config = dict(
    dataset='photos with spoken descriptions (Open Images, Localized Narratives)',
    image_size=16,
    arch='transformer_decoder',
    norm_position='pre',
    lr=0.0078,
    adamw_lr_other_params=0.00079,
    final_lr_fraction=0,
)
Rows from block 2, named by matrix and row number. Rows with one number belong to one attention dimension. Each number is 128 + 32 x the weight over its row's rms, rounded and kept within 0 to 255. All counts start at 0. Numbers have three digits each. After the name is the row's rms in percent of the matrix's.
# v: attention value (model.blocks.2.attn.v.weight, 288x320), inputs 240-319
# proj: attention output (model.blocks.2.attn.proj.weight, 320x288, transposed), outputs 240-319
v.143 091:118146089093073158169103155139169147149093112120116141144084105113096161159153130110142095178099099126074101086094133157066100124144126143129153135109110159069108154116052083129107166169112095143092062100094162074094153165146146152181084129
proj.143 102:180090154135121122129096183140023120121154159114136148123125123152136154128109156040156149130126158092141163156118133142090139068173103101146209148143141097171106138129173138079140131168135172060099122122097121110168104081171121149115141087
v.144 093:113094133059182094176105131127185098083147108115160149110135105090192094146173127154134162092063096176111107116091202168134146138123119114188101071192147080141087132117117112157163099169090129148181093114080090127099141135126177119118133109
proj.144 091:142101137119052140131111128085129142139130189114120098106115103161097187130088174088151154147090098159090119132104134203136135163116175097046101155106173143160094094087106106133074127162164159094133129118172132093144120128175152141136200180
v.145 089:093141138102171083109155150142148133101134159153177146077104123149149185087127202091049148131137079086136108111125146117136156135137162126089079114134180116138153152066176082145126097140121054118122077150144134139127105134141104164152171112
proj.145 087:058103079152141086112108185135122149183136146153130100151102108148101086119101112110123135107120161124059155097174141160126132154092113147201143127117094123123099059072139164088127122172090150106107151078153107105089143140118100104138144100
v.146 092:142143152100122123144098126160181100123066085161085105173141140177111146154151115108153142091135095128089086118087147174152137148095130152175090156116095084179148109202089168193184103130122057163173142094125150155103135103114131096125152125
proj.146 100:179093151177119124165130122119105107116154135085153173058201144103209164146099130104142080118162141085126142096167108101093144123120052102108131142127150140151131131119192142106118154066139201096068125174154114116105122147139088144083154132
v.147 087:206099141178133169086158135141125077143148164115125103117128088078135197075145115125094099105170063166137180084130117196126120130174145085124135105131093124146075069142106084081118172088216163090122129119170073127108116119131154125093139141
proj.147 088:125094087091143124154113160129110170083132087088131066154076123172090074116116143077105102127130098174129168150068143144117176110194139117153114156090192099154089115105107101189117107183071071139157141087086156125090170147135168100110157115
v.148 082:193104167164164176134138184109133138100071118142077099107129108133143149157156132134123117138129117071095102118119159089161139157167114155104111131105134124076071139131172176111109109150061130068123115124155131125107136142096168125141068041
proj.148 084:116188123063072154145097128137124110138069172144138118154140131105164144064103151142069134150120119112123167158112166116166102166120135079106116069138063118143131164169119134126105111109090146098146176114046113096149149111121069117099136134
v.149 090:112111105164136108144111162161159089158090161125123103178156167156091164182178086108128176086109109100115171122091112160211129141185131107142123102094142183127172115133157104124204102148145146117081086120137088107150088117079121139148122165
proj.149 093:123081156105143167159106164167215129097088094163120137088099044195134106109189138168125153129109142170153173120100154131117113132150169075077066116117062163127127154123125158165139154169082171136118188108148192143093125128138141127191153130
v.150 093:098125123155164062122117166099133110093141137190156179080094096100116094102150111160131170077047089143117112198121132159150133166155116150123083158135137112093200143083177108127154117102121124164163143140101145074123186117056132113086172149
proj.150 091:180056168115128138141193155139142157141152104076151112079074138181099151114179141140098126116103162164094160151083065103191105125046126111132169115116073254143059120116116112066149127123200188087146132121143098113111154141165131083117121105
v.151 085:058138146156082159156159103125112137130170129129121154181092109167117069062097105126158067165189120185059126140132108199109102139139140170119130102128166142151117156100139136172065154135108114155147142140111139092168180128148104198134079148
proj.151 084:126114141141096086144096115134130127143114084172143154102150127037141155173124164098171160119111190136111098120144141107117094111106081138146166122059090126137115132076122118140119155142104046138144155097125201134095160099110118112137176109
v.152 090:122142066124087111119090108107150185108120212097125200152088074079106155188124115071055153180113138048148169055180129122147137133199135146123128119174154084125180122111104161110162141134108139129044149107123165102131128157108111123083129157
proj.152 089:061118118140167160169175089159194104118133139178132142127149131131130125089155130121127076124109131085130107123152114117134152167049149110065133161110163171112139147150089175079102134184134123202091121145070121227094122114155148180149087129
v.153 081:142158109162145168159108099159127149091132127134135123218085153192076135078131153141154130115119164141101121074140152127132129158139147130105092079084106086150172148135129131163139162181071134124165131131174197135143126112138146112149106120
proj.153 087:080120083125145118117087110169118125134139166125118127150128172140124162113149122097186121117098132135090086117119158177138118076110193091104146151113119175144146139143110123115157154204093161116090162123126042075156082129099063113153195163
v.154 093:107083146135063143148112118131153159172130063125204075061093156112082113184040086164141080144143103136086130207122098104208144124092075135134143116122122109161108113115061118167093086133097106108192132117044134120148146144132122167168168131
proj.154 088:161104133178158148080120091103100160140147182158149138073167092165191095173137155091149186130118143137114116111096156139100094141181078147215129041134056163124170118172145117160114121203123133127122128087180163103129136105112130166131065066
v.155 087:121135113155141077064088156138034111144150110156081173117123143093151090119113100171104135097130124155178118142091103153114111136149127194089132084118124160149140112094092013178120134154169112114123135158135063134136146122133139210120161110
proj.155 085:160081143051134113155121141098103128144143140058132104136123108129065128138124129160136097120087086100144187207119130132062159125155214072079094160133165176136158113077147137200121114104150161156076120148208117144142116089095183094132126100
v.156 092:122129094152208150098096121094168164118137160128217084113176112110116108137191135119079118146094134188160110167136201180123167146093171187093153177091079092129154115114079112177139170143147171193122119103154105083172058162133157084150137134
proj.156 092:121103148089150142168176046098091126197137128078129161089151143152153135166128134135168125114108116129134181147149165119137167127060157081122138123133160118138115151140170113167109116114096154076074139176140152159097113130105080114178122152
v.157 092:125119199120152061154146167071110130101213110091167117194137100049165105111152042151106132113121139133105081130126159122116153080043213160135140157150155141128152126110103100137184150139106110149114185089117070116144149128139119081101112133
proj.157 088:135095164078076152134160115137132122101119150131114132120135133169058104114116159109103115093126094144135126097146167206115087070163111046090169098180117112138045132101148103107131116116115141126163076146181117126158119148160136127149160098
v.158 090:132161194097111141074103086117138102150141086137056144132109187141108138138156129147156075119121162134145126098168140135130129137121087102118095122129192096123112142110091101102107161102106149152154143105090049130129193120140122125164088188
proj.158 083:118071129153084117104143133147138059139177142093117122126139183058095076122048115157152126150130134139132156050042105148094123123149225120109104141137120102120150147138101115130119096156130149132090106132112136082077088114120156081168137101
v.159 088:163155105102090078089139146083147121143116209103133134142112153161166126122167108129110199140197155162110138105061115243055118116139093111151133122165118102161132116143117135145042145134126178140080136173153123071186147112112172070132125106
proj.159 091:135094114081142124075115136167095076112110059124054118098120119124085190131145112142139119137126099161117123126138171127146098160156110177121128169130150099069164138096110121062118147027104125143136133124128106110121104145126114112121145155
v.160 093:118163074128078140107090116092120163109203164144165172188105166088116120131134191133066135157121110126107119123127117090122095114111211087093146131181155155141147133138165137150066118169135160157061188101173154050123106072111059119088183140
proj.160 083:098121149084185142187133152073136133107135071141128139168103123134133161092106112071142174141101144137115140120132104142132174157087015111182168061116120130125106113114074081166114167128114152159093097114074107124131158107116141123162132173
v.161 088:144080115154224154148085109168112125096099126107138072142089166103136176087103179087101112139083124133101146078209177117134166089147089134166133128066112162182108071152184112105095184108090136120162062128168129148051110150110140134154095154
proj.161 092:204160134122122142134103128110117125119116165139189111187144127140103117132143139113137115180125164066132131168117125057170076138168154064116127116213108126124159163132119160162138118156152123121164124084040139173161159141163096167126165125
v.162 090:144109140121112211184172083110145058124156143157126162141122060169167158108166135133093120114137119134107086111128184085109138185144098117125100126129153116132167156135142079102100141087137154147161072132194160126116168109161116084114071080
proj.162 088:104154148181095152064120152120148119120082143103133164172158132045136163116056158166136110105075109136087126121163137183108072046065095140095150185160106106156109107082178099088129100169158103099083140135097196057079152168096124078108073115
v.163 091:152104144138151135118159121152155147116123112136150166112063143184128159094106164105188173118174067168144096127126111160077173122130079107186096119133171127097103106091095075127132120125109136070102162127136128056113107169096155139122157174
proj.163 090:044094093093157139119125127109093174183120103137095138144164113130107150157080169103140211088128129114211170199128103101091150084152156147078148113078093093147136152103167160174159131095091084167143111121143127161143078096174151138170128126
v.164 089:157126127137152099130054112149133101089124150097096080152131131095182133116122143158108122119082123182103087126172161144113140167119156123185073105147113119079104084148106123061128189159155143113079117138075126150128136103120121139124129086
proj.164 091:126128134098091124125095081151141174109126181110148111147174101142133137112081122086131163064146134111146116083144124084156153134194111103107126155072130199156110142111058154117164105143115114116169143097122142131115092120135185208200117150
v.165 086:115178113109060211101154177181089132127073109169155115127078119073149176129094152122161118134133114052104176121163128129138114133118122102130106139149142104144156106095135112091144122102120184073209095144085139167061128160111153146149190110
proj.165 087:088144136119114113082143111088151140130077165221079153144152163164130087134120156105130160170135148204135091142191115133157155138126158137105154103187135114132156087163134064074115131128067138137156103072126112089128132107129112051139148098
v.166 085:086130130142147139129147155169088157054149158103131119164144123128090168117163100107067180195135150133139074085128140125133099130069155086129174107160135149176124100108081116119196060111138146089127096140153139138117124134114155106171113163
proj.166 087:145203124097195148164082161138143074147139140159132099119133130110161128063129113141193129156110122086124110104149120089095155075168136111185102171098102099122174118152139122161099131138065144106158120148135102090135138077148188124093122135
v.167 086:145123125115140093091135135136139139152121111097130163117120125126100140145154140117124148180123156146170138121108126103153136159155128174150103121071110193111124081101103134144134101156185117118160087111068135106107116118170131141115093179
proj.167 085:142151136124154127154103183072130100110178122135146084116164109094148058128089149123099162129164127188139155128124096142138139126176154093054097234110170134147126100113165095029116143183112145124125167119116147145059163108131088094136131095
v.168 094:111129160203159116169145161131148135106099139137121097152105172072171098158125151085071170091117140157043115062153185107145169135074157139194122124140137058131131133147075123186119124115107154113191144147105143104203104155130060117083075131
proj.168 089:111126165122153151127150136117165098136132124100094142079091142155105186132114129153103147140133122127153100119080100171143104073172113066180123084074102122155081085124155175170110135150148117136135081133172148122177097128104184119113173123
v.169 087:123083130149133155155133130091150212134165115053146135143084130148111129154125188166161131123102090066094139138117169199096099153105072138121149162095142104106042134152113157090188168101098173094117071071111162166101107107069155157121102126
proj.169 084:157125118150118129113118111130079111118059183144125163135100168101142093165127146077109152158119126055096132128036087133136088120084136129128108154144143169100146142179117110124074135118102132128085086113112231107159127178131134133211036082
v.170 089:123150118141103143077093153125141140138155150113119084134162104087157152176075136122076170154143071174121050133101133064100143125133178095161074081161186146179112128172093106148186099163148133088182136102140103171105120096125102148154048121
proj.170 083:072156147095083082141102117126098092125153088129079101135124101149167153100159122118105155131118113144128117104121142115103111149158185145141144104186112101187160127107080093120106086153062186119111151143140131108114107135125187160120173101
v.171 089:122145144184128100104057137130139141146130089129063146079106160178115225161133103072114117179165174161134136051111131100187172095136132196039142135109137125148141179084087159096073102095116126101113100136142087112126126120143116137222139118
proj.171 086:143093110092113132150166160131159067134157158112115173139097115113135171143156128158122165178088133167065114140109164020168153114076081116183081168142117178130130117146174134085130065155123130098149159116114105173097122117127151113138106119
v.172 093:174100103136146149131094162097089120151154110146120140136142173112165134176148134120119166120130146146062114139130169104170159056088103070166065100149183114071130169170097136148086144120143082134102102110172121125135101138199103100099107142
proj.172 090:110165117143086132162157140154172158091100120010090047157091082148110166144121163156130156166093136092168112119124154147106095196154153104170140129133144097117091141079072141095093144153199170116114146062119143125086173139118091111131146135
v.173 089:130111143160108075132164147143110099111097185125121144153198115154144128161142204116068095153090140105107102116107151112109126090090116128080163155142098130098112112181151098139116116079130124181111118129169149160103146172168106136140132068
proj.173 088:086092130144128131124028140161105130130137106115159142111078145122072184168057117165121131148109138069086093178215159071094086109079074098141220144106165136124133082124132158082098105200152162141138141112092063121174138153130130147133109124
v.174 087:117107111182170113058135125105130059105096160103135110100101151117160170137114096092108104137139158091172187132114142116073122143126160127097103152168164096139142087103072176128107140160082206148119111118108123091127120156112092127123205154
proj.174 093:146100107149113133138125107081087113143127111164121111126168145143104132166095126122109100187151125068083144145177141113191168142151098154116177155149104160124129222112164071152133090065173103113138105108151123154121107100140159167179142122
v.175 086:146076145153097060109086160113099141108184144174164092104157084080117183138145152164133133079073124161124165064136153110121104156183099150134150127176164120097074128181102117118161070100112133177175130125094162156183139126098121131160122127
proj.175 091:122143113174147096102153111161179130128124146027090060055072156165123128116188109108125155109115106147127120112072119125129091208191118134087141107123105088167176172110142084059144150167112108113122074157091114120110114129121118109124205133
v.176 088:142083134153096166173069143114101173137044166089151124040137088109163118086121132133097194136153087175127173140097100101079077108156123147123152231107112093128120176085139122110186173173020138164141162115109170121121077123145127146186101184
proj.176 090:192136118121092083093206128076112103132057105151094142148151155066105132136119118087143167050137128150202118117177156125124089134118105112100100077118101163091148071129163172125120110070161079124127122167160175095168120184167087106115113170
v.177 088:102122146114185106082092084154149133060101164104154178114138134199161186139123175097157119130142096192126111109183122083112115149215136108137125088108072178108147148111131086181117111121112115139153105144075077139086183135128116094136154118
proj.177 085:095162106150159107123051147098170121117160131142170148125097128092046087139116158152144162117133166113092159112124092140147133118148148148128078154104118146119148120125073146085104087154135117135141171126109090113110165119100121115133207114
v.178 088:089194184158097144154152091060155096153095196077131144138168160109093209122137131022141147108114119142134169154127109137053131137183136117080071125122179187140114146129101136148093110142119082139144130082125145153148116102100152105106126128
proj.178 088:133042139129071154121166121171069082155127161121119157091132168116101096097098115179149101197177091133089107125207132121141127129155098128064115101068106094115175147122122133123118134151118092129158090091155122041118137133138150107072147127
v.179 087:132157129099087122117130154132174141092113188122132102155182150141097107093119096077125110146129100073141069125138172175166100101105138165154145173180170157143132093094080100153097151110136108168165151114162140160158140127110128115087148135
proj.179 096:102071093207114125135129081125137083103118089075151093103162143119153170140152104082096199108122117178148182149080129114087094141139128188161231113186186114138116131085137120122117133086159136130133107217171150116088150176141147090134093111
v.180 086:008115030109129129123180074157102174123126166161076095134120098072135127119125122149105086094119115138113126075194110096135106104113137114123084101144133149128095114122129142117121163121119147160125090101117202130114184091076062141144146140
proj.180 086:134101165135136118224110136200130126082130112093152098155202092058117126164115113205086041081087159107143121136142091126119128070175109113157138117111078162154078142093126104110083089138104119121146175125156106055137178120141091122149106168
v.181 095:152089129170148096158097092134134154093124164129118129110120153080186136110088163167139161099098072092162091078099141121177115129114106153132147079120121148160175136088115162144078119146170136123171131101129164175147128074116170145159109120
proj.181 089:158121111114109106081117151121108183184142145137192091076115169142170121155156119135151102119112126188117155153182065107080140123203198099125161155074119128115122092163186123085167134142110097150088133099052120144114142111092059156107155134
v.182 093:123140157146109089169090091104151147099177067141162141110172155096145113190135076145132195163056123137170122118141099104165095104096133156112134137169127103202074139106160132146127089095126134130112141138124139121106099096112113107160149134
proj.182 087:055121126164122088163092207178097196144090108136137111148120132109216131121076123059223089116110151195140147097169138129172112138179152090152123087145103113099084098154183165158103155120167142125085076143170090106145103156121160175067107100
v.183 088:156130154148136049051120145101144109161105140098094091156122154109146123105059112144133116135178130139100109116131129143155143151114164106146102109176116176111095086103130130140084128126143150158129101167129143118150120151174119093125145173
proj.183 090:172195116113108145095120162131117134161125130075168173100127138110123128100198158139113144161114090139176136110152115154150114186112167090157156112139119127094151099078140115128104138150103189153147167111139102139102097144086135085103168109
v.184 089:152100121162172118124116089152073118092112117118139096099130101156079109110113139108132131138063160108109170146080175151170117083088147145095137049150129183131155123142130081150127123157128141118068167184134098131087198071183102113172117047
proj.184 093:072167138144114173143083109155110084142138166106148126151145123130136137125088127159114138120105128172140128114156176054111137139178164163094084118175094142153134135174115145152124118131186089114140130137130100132145127125089160135165120146
v.185 092:133114114090158153100076112131133154111096137086085173156112166084133124148116065128149159086107151099190101164108070204093106120161073139138158126107120083133156172164183101133153117091143165107113138104131124061071112102128174156162144097
proj.185 093:150146123125087134129171138136114120088126130156157116103113124078159113130076100164107125166139164126142126128163225114150086109155118125100064058136150130100156103147075127093168194066147088178135125102067161159084165077150093145155071145
v.186 087:070104171127114103158128161097126119104073100117100134042162158130137097146144065154122180146135107153136122069091084159156164141086161101162124156093133147123190086111157126116067147155096143108123140127147135131122109165129156110173099081
proj.186 089:133158130128121125145157082083154025107100125192163114162158151111103144124152145145077114139148130112177128160081126171075106100169051094123099164153144162159133103104174131114083094172165134164103175127195113120128103104143085166094068142
v.187 091:140089055111147102124092126135125076128154138124118162131176133171172133104131125109179160137159141141138135136185110153129138121154134131144160153195122144140119127113081136102206096108201158115098103142098085112162148126153118119101092080
proj.187 089:124169145105144157110145116131111130091139089160123100134132111105110107125135145095156116130139150143166101183131143181161127127146163101058079109105108137138211227123183139144100132131106149138147075143130152163107088150179148119158096146
v.188 090:096128155157130164103108097134119162130183120144106130203132105129103116084176054189115100094117073117138136135180170148068146050128184145132158158132193178132062127151111155137117091136112164120090130092108156154121131112151135131122130118
proj.188 090:170133137176129181119140085124119162168117161145117090111134095150136108127129147153150090131198159116112114194146143110161091168137089141158173113114176098154131161109089103175110135073135132106138153117101137097058115155143135128130152139
v.189 091:103104107103131080142142109103125111104123087105119113171152116124105145116110111174066165154142154176107160100124116118130105146193141162127124165152121163121084148097174185162182130094178144150151118128173135136119182160125083164163103108
proj.189 084:090113094112150153154124154099143149172131146171158112115121113103091150140086108164167143093172172137085151157124142134171124095120188159155200102142164086148132121100111143104080123175181125122101179123107086086105127099142111111116092113
v.190 090:103175158118159147125114142058170107104151148124113099167140165190117128122096069105077133141150191134106114149128134074150110162105182200134151163165173075157133103101152101166175136062135147119187144146098017072161110098112112106122107178
proj.190 080:162130149176137160162170135175176068155156106122142108055066183133158099161127136129103131122146170187147096124084154145147093116181099111087165105124149115132161103142100105129136086192134171116146128146141166177083108162125112112171148147
v.191 095:159081142129092108197133136140144100088093098119108148096096179150125118102110086143144066124173065079126113155144117123075131093144093042105122110136162133135185124069125107107108153159131140130174151142112073153098158132144095178119134152
proj.191 089:193138107145123153065160146109086119143144073183126189189167149160112117192079177141069142081161148084096138117129119112133073185082128151132090145161151111128107114080123110186107094119121118123176123080102115078138112106141195061106133085
v.192 092:213113121100103165085176104104033136120165165131170054108146129080070151070097166104178122128103145120165045085116226140130156077134165118130121150155156127128101086102154159157105117127101162101160135132143092134092086178118127143086123185
proj.192 089:120066146177108120120116147144102126198094123161128117106087115094166037185141127137067091135103162157079134138107062073169094211127125200092183140124168141115103181093108131145166163162073076107173052098174133159091105129164150068147098111
v.193 090:126108122114134135151087154177146055126127151101135066168158100141113087140106110135153125182137160113153128108152097111049134150193106181071167117139138107187078107130143160062097148101084135126105148161105103168133108162097123117116114141
proj.193 095:108117107113113129085149111120134107117097114115194035161124182120093097165138108125102098127141094110130141078197127133158159056131140151114107092130119246134132131129095133146099123162143089157191126123132140110080104112130068168104159153
v.194 096:144086115137096160156146126100178135093113142118158096108106086126068126130130087135105124176123108119096146144198135110157161140171086136158173127121103146165110108139154157127100187064146126083107164150134150124085141096115157059176165118
proj.194 097:158135135161070119078106193145112106116139145124143158106116130083148192145116113095185100109139142167172115071154111138125099091132137121117127090139048131173177151121133179094146119170058144119123148106140141135135081128149108146112095134
v.195 091:176105129140118081108083147096189111106097150114120100135056172043150133151185073136145105131181166033156148121150128156125146125089116138165146171153148162138147141156099039102066088130127146134150097148061065132161153133131162103169207139
proj.195 102:120146143083097144159162113109150085113166146159092180153193106104183149099054138115115140123133135075107037130133153172166160104185144123120105092112165137133123147118123156110151145075133136120090094097168154166121106106099100133130105170
v.196 095:126097137104189164131117080150183135164157121156139139104121154158117140176138125127129109079131164125129140177152144122115130110160163055113148087158095155086141103151130170152107110115083116125155137105127109127159103127212106117147138155
proj.196 097:136180162167052139118104124099112154119082096133173088097086079164090110113114155132140124091122155125091118095082113150106055103155102176106099127104169113120132148130154069155169115176140177187160141110166153121116178125100088121148081151
v.197 095:121156105147130051127165132141112117202152111163130126210122152099085124122138106119177089094129192125105101167082124218108130126153141096127125147139123146172154112129068132137113167106147111200113140149100133074124174140103156097156142154
proj.197 095:096100146139085154096116166165162121141148096074186131080150134109103141079124149136077127196126113147082107129146129130106106102122102111116129134145113188155148117113145146160146154139144162161067111102134112111184145136096130117136096076
v.198 098:157111162109154173106111090138134158131129155088196091114178136062088145111166129125110146095134136119119156159066133154126086153161108133091096149134128107139167174139129121172149104117184150167144037075137142164151058112211105153190122129
proj.198 100:093150131133106110075162069191047138137086137215114107097096163149115180121117056147166109168145097185104112153111152124151209144136089200087094118087097144126121103132197073169097146085032078136095157160083091139094140112097091174139134158
v.199 091:085121133110098169071136125144141166097080159096138169101083097138142107122135090102080052109136152160118144142088083107165110202152132109117101117107135068112105106116090102115132138155153101159148120155165095175193133067130078048133179212
proj.199 086:116135099123178152166179152079116163148180107129065158114115118143096139133113107101105137169152148134146137114174095146130170067166025106144191112063133089154079164100139089073108085101101136132137131101103152195095104119123075088122136125
v.200 093:091184114061095104093138115149137046117122187217113162137156146145063177082117170116130142099142118091170151106199152181160115131164143113102092120078132075106083191177183140115125131157167143110114122131146147099111118176153139125112091153
proj.200 095:128137116183063144112116108140073140144131087118131140145156138109072149134140137071170117053123114122094108081154106078123115169152140146174117074162086180180106190132158125069191124128150077175166111157128066134114122130116170180146201141
v.201 093:085107189146094108206093134123120047119082135154098155110116133156133127065141161131132107144110177113128134147174151099078150152145115141119119117182146173093082129115204166096110144121117149207137098102081142132167157139142094131110147079
proj.201 091:125225077072143129111152098144129172146124159112131076140094054161163081117113107114177129113097088059121100157042129132141140126168155105131098135100147177090097158106068137138165133080099139127116074120131138221072103135141114124173124105
v.202 091:136146058172143133178110141093138203143078102111077081139167125060164180145131132158156165125130119142093145127081175132160180097133077092162168141164166097140125139082100203111109155103057127176134154109138144076114149150132087173061149131
proj.202 089:134116136106106123092077107121097084098132110107117130155125147092179136229162164089133193182159123096150144166093158134123125146099198095125142120116130159134190119117140151151136153103131146097187166135142161131114180090135175107157136194
v.203 093:193150122136171220133088131132148150111133104055136150131120133126087097146115105119134172138088157087083100082116164148106143142169117087118120143129138086089114121134169123091098137088107117121119128154192131163112156117191128079107141142
proj.203 093:075104088087149112070120150111120088135117137119103135147111183231100090145155119151103179137165121153060128135141080108138070171095157093211138133156181133108144159143112118084157143088164158166121123064121110136116124124129068154071107166
v.204 084:094068147094115149159141132073098116174157171138134123168117071159103133053177082146144116130137112132048113169150110154151161096142102095044109192101126114086107109154136176111144169140175107120100091148160121136051093166077151153131133132
proj.204 089:104142099143132130105120130106098108128044127125101133216142133101122095133110136140142098114127170120100166150181196102157152148129153088117128148120090133136084154128127149128150069068121105087142113100121130138111155117121162139124033086
v.205 091:094098113070146119149112182126161137151130132160106169184111153196193172115178088131144115108124158113071171144117133098120107161149117144107158136156127080147164138128150201155128106192122096170130176138103087071023113138140144137132166092
proj.205 098:103126094205095137152128133165151094101137193071179118131099145139101139114124099090156145079127122094155167120111080159212117112110155143157099087067112114169083174118134170121162184174155093173153123150097130201130147149124137158143088134
v.206 095:188154155115115139163047162134128092184160171182103113148132181103149117094137112140137160162127078149082109158060115122153146131097122111078086114131130093104125144142067160088139116140120116046105135085162139129139100117125174131134135099
proj.206 099:126119110157104109070088135127116122119100131134152135113058160198071064142129133154109123148161106144149112074112110100168061115111139077149106140135136149104193128139127098185108150110125193128131143141085145160104158132081131196071103136
v.207 097:102124151162125150085148123194094181072121092181094107096179111110128096045150160170086126102119118085142113139166117130202167097154155164132132111163142121103128153106102138100153166150106081135107192152107131116076168136116125065112090106
proj.207 090:169153124151130133169204089135124173128106190099104138083079087120140139165136145081150137110086123140171128139133137119119144081107117181132115087134135175145155103152154100142147138132127121143164041143113202170105119106152149097092080098
v.208 095:135188125140108100081102139080129126099113106064074103130118157169112117080078121182131116164190143112125176186161110172167098160082129120144100141174097056117149113132131139101160118093095134153161131115115139120221124135116124097178125160
proj.208 092:129087154154157118190127064156106166184087105104123095101160123135076116132161104125084138131177120154111057079126133119129181094121071099199139143114155212143173110131079187081150098132149167162158183135107154094102152098179100035163146190
v.209 099:143125157093139152155121111125101088093095157129103153094096061107091071134105163152171170163122178102110166093126140113203112125109123121153115110079131088173109115182121099097114131097175117166154111134137129091142167143150081142113102172
proj.209 093:027169115171097155101153083157121125103113149154073122062138192161120135100112131179151098115133110123155121084192122099184105066138118164150147083137167119135095106145129132133106136172096070129140123091039190120104118104155132139136103071
v.210 094:102114144078163163151090144079188106168070140116124121152122142122128133157139163126113162138182081142084122142106113075174154149104115170097157095137103083166128095112117087046165140182130160094151102108049111123074115106117102172168085121
proj.210 099:082136150221133111187110103072125142109085154128120110154124106116120072150150174109163150101058111103135155100146127107126092161106114078186143181094119123124157190096031122196097110054147165105071162105151169174080169105121157061124135165
v.211 086:087140163069072115101069144189148089138123114122114122084141100145130123128140099101150146155079154140171116185143097134185089088128137098105109101106120158105136146061109066119164148118156077098143141106179190115131125084177174173085104158
proj.211 090:151161094055142134151144130165153128165115128131146090122114119135105172141144146137115164118125096109159087126134093119096127145107141156106065196111084113144077150177135112110105123103198111111164091098077030165116163115153106198149146111
v.212 095:121117114182119121122105078117139137114149136122162165120133144128183096125117107195140134126065080169120145116128119087087148134099163106063172143128173124099126081102157158057090178088114114150091095130109125121148170127204170139100195146
proj.212 101:128111148107099120162132199061123134169130177174145079142096123113097180158101165107128188129160145135162103103122132147151169113214105100123139086119108173093157123136095168109193146105178159058139153156105104155115112115091112129081156141
v.213 099:156120111195148143121139144111156140073131083107159060079160107134147175101120140143132090080149146161122129147096224137112102138149132146085114142074133066050100135102163154142119121170121171096142185127129106085118168139150095083147135139
proj.213 095:164124160075127117126149157158077115117164149115133106154165190082136145129141107082184123106155130115112118182110109089108159101120110142193187157142163182138097095151116138085091119132092084128112082144114137176094107146094160098092105067
v.214 095:126121103171118203071120092066105135097131149155086097102144154107091098074168104126100119120124127121102157133070163069155117120153175140089134135108144131119100059110143157135177092140093133154147062086153103149124101105122179120167116169
proj.214 094:149151140083118124179159140155030169137119180137140153129132185156172109090140116106114121137160095159169110164113210112139114102165122179072166065174098088107186134151113140109098136107088093040170126136153186092094127119101121072133140143
v.215 092:096195136124075125142114150093105141129147136150085185174126150137102151117133171065094151111109077094115138088174085106093128146128105148081164133111135150106136131124131164145122118132074080153096119127063144106131094122130105129158111161
proj.215 091:175141088072097104160134069084202068060135111094088110115143105137121107144068109123126071099106103108127103119150102137126089126071138087148067124159127114116050077087113082079105099156157148158168167205068109110118144171157116143109136109
v.216 092:060095098171124062131121122161095125162048137133129176159100113075131167144133108064126132081091131091095191122140092121169114168130159134085133112135075119177121135076170094153146106121119137087132179112163170100089111131194132115084143142
proj.216 095:147119137085179192138123209122162121171105167125131140139192134141156166087091120078199144126121108118128124141149139108090215153168195163109101064179083164123131100187072171121109102143136144103128091121104133108128153129101116157201098155
v.217 088:071091135142131158123195138136087151163163115143066166076170126166150107164111156186092041178109187085105134165111168114147153138130131153130116163173149108117129156129106078097146090098082114154099110136147164128068126040116136149140138127
proj.217 091:098103162121194141119141115123141149112113135094156201127126177133107132099167113095139186138121095130143135107174150114072096098064198126152169110190102144110145155194151134122160157203134125128156118143173174120128127154090067103071115127
v.218 091:106104107177164152134093097177124162151089078142123175106141143117054168091145135155083162093097133194144081135135157178115135133105112066076154074118178163169159046162169124123133169125163110156149079133147085109137176148136158130121093117
proj.218 084:160140118114106147177180096097134107098227151094138108152116092195148128133118088151154149144109152168165134137077114120139111083138103134116110121086152089159165120137125080180137132099096130091078126182139105112150155091093150146124062123
v.219 096:146135014134174172139104217130152098126084168154111113108194117142137140092120154142106088067124161119149165126116088179095160106141168111103165085119158107206067116097155103130140124114150149160141165110159151161113112146123069131116196167
proj.219 097:152075130125128116167117091131086125059145111129125182101078139096096095077096163099132121161172150161055100120172127139099127166106163173126134175135194211137135056116135135183164128147091148160123117117142130108103133143136142090135146126
v.220 101:119125162107128163106111088105206190168078182142155172116087148173143091152127224106138152127104111187120111098188108155107138099139058120098115148144130178114092116157177126123101040117122084117112151149144137135140121113156083072102176137
proj.220 095:106111133169158091083092167103212089097085113091147175082114131118114106144114125098155106163152169135125111092147102040094142134129138176161127100166128157105159135141141101077185118057099143165211155064126104128093146132127103171115134127
v.221 098:070143119117064111138155122146110123193122173116128157180128169140173175169137047065143152081111106121126057122116112157108097125129154140069145125137135172158154106144114077118137106184064149133138127123159147128146108099159101145165133096
proj.221 102:179092097113146169127070097062094102111131133110116149183179174145137063174135148138135195163146143124139085163121126129077204065173090132094099127122096148144182142104106161197152130105156093139099126111173120194136132099110111144118153141
v.222 101:139165161132147177131094123127153122141124087087128163103156084143038124119113163204124082093159144183084200090092103177085139141201216141148099117129140176090165086133087120085064138144132127094082193200101093157153181155149104108115123102
proj.222 095:096121132123092135122116157139137173126188129118112109148100070163194191086136126142116188131172137105143119138122110090116102082150136105129131133093171085166150048127116095121157071085134133129179138141126178147118097131100092150097184154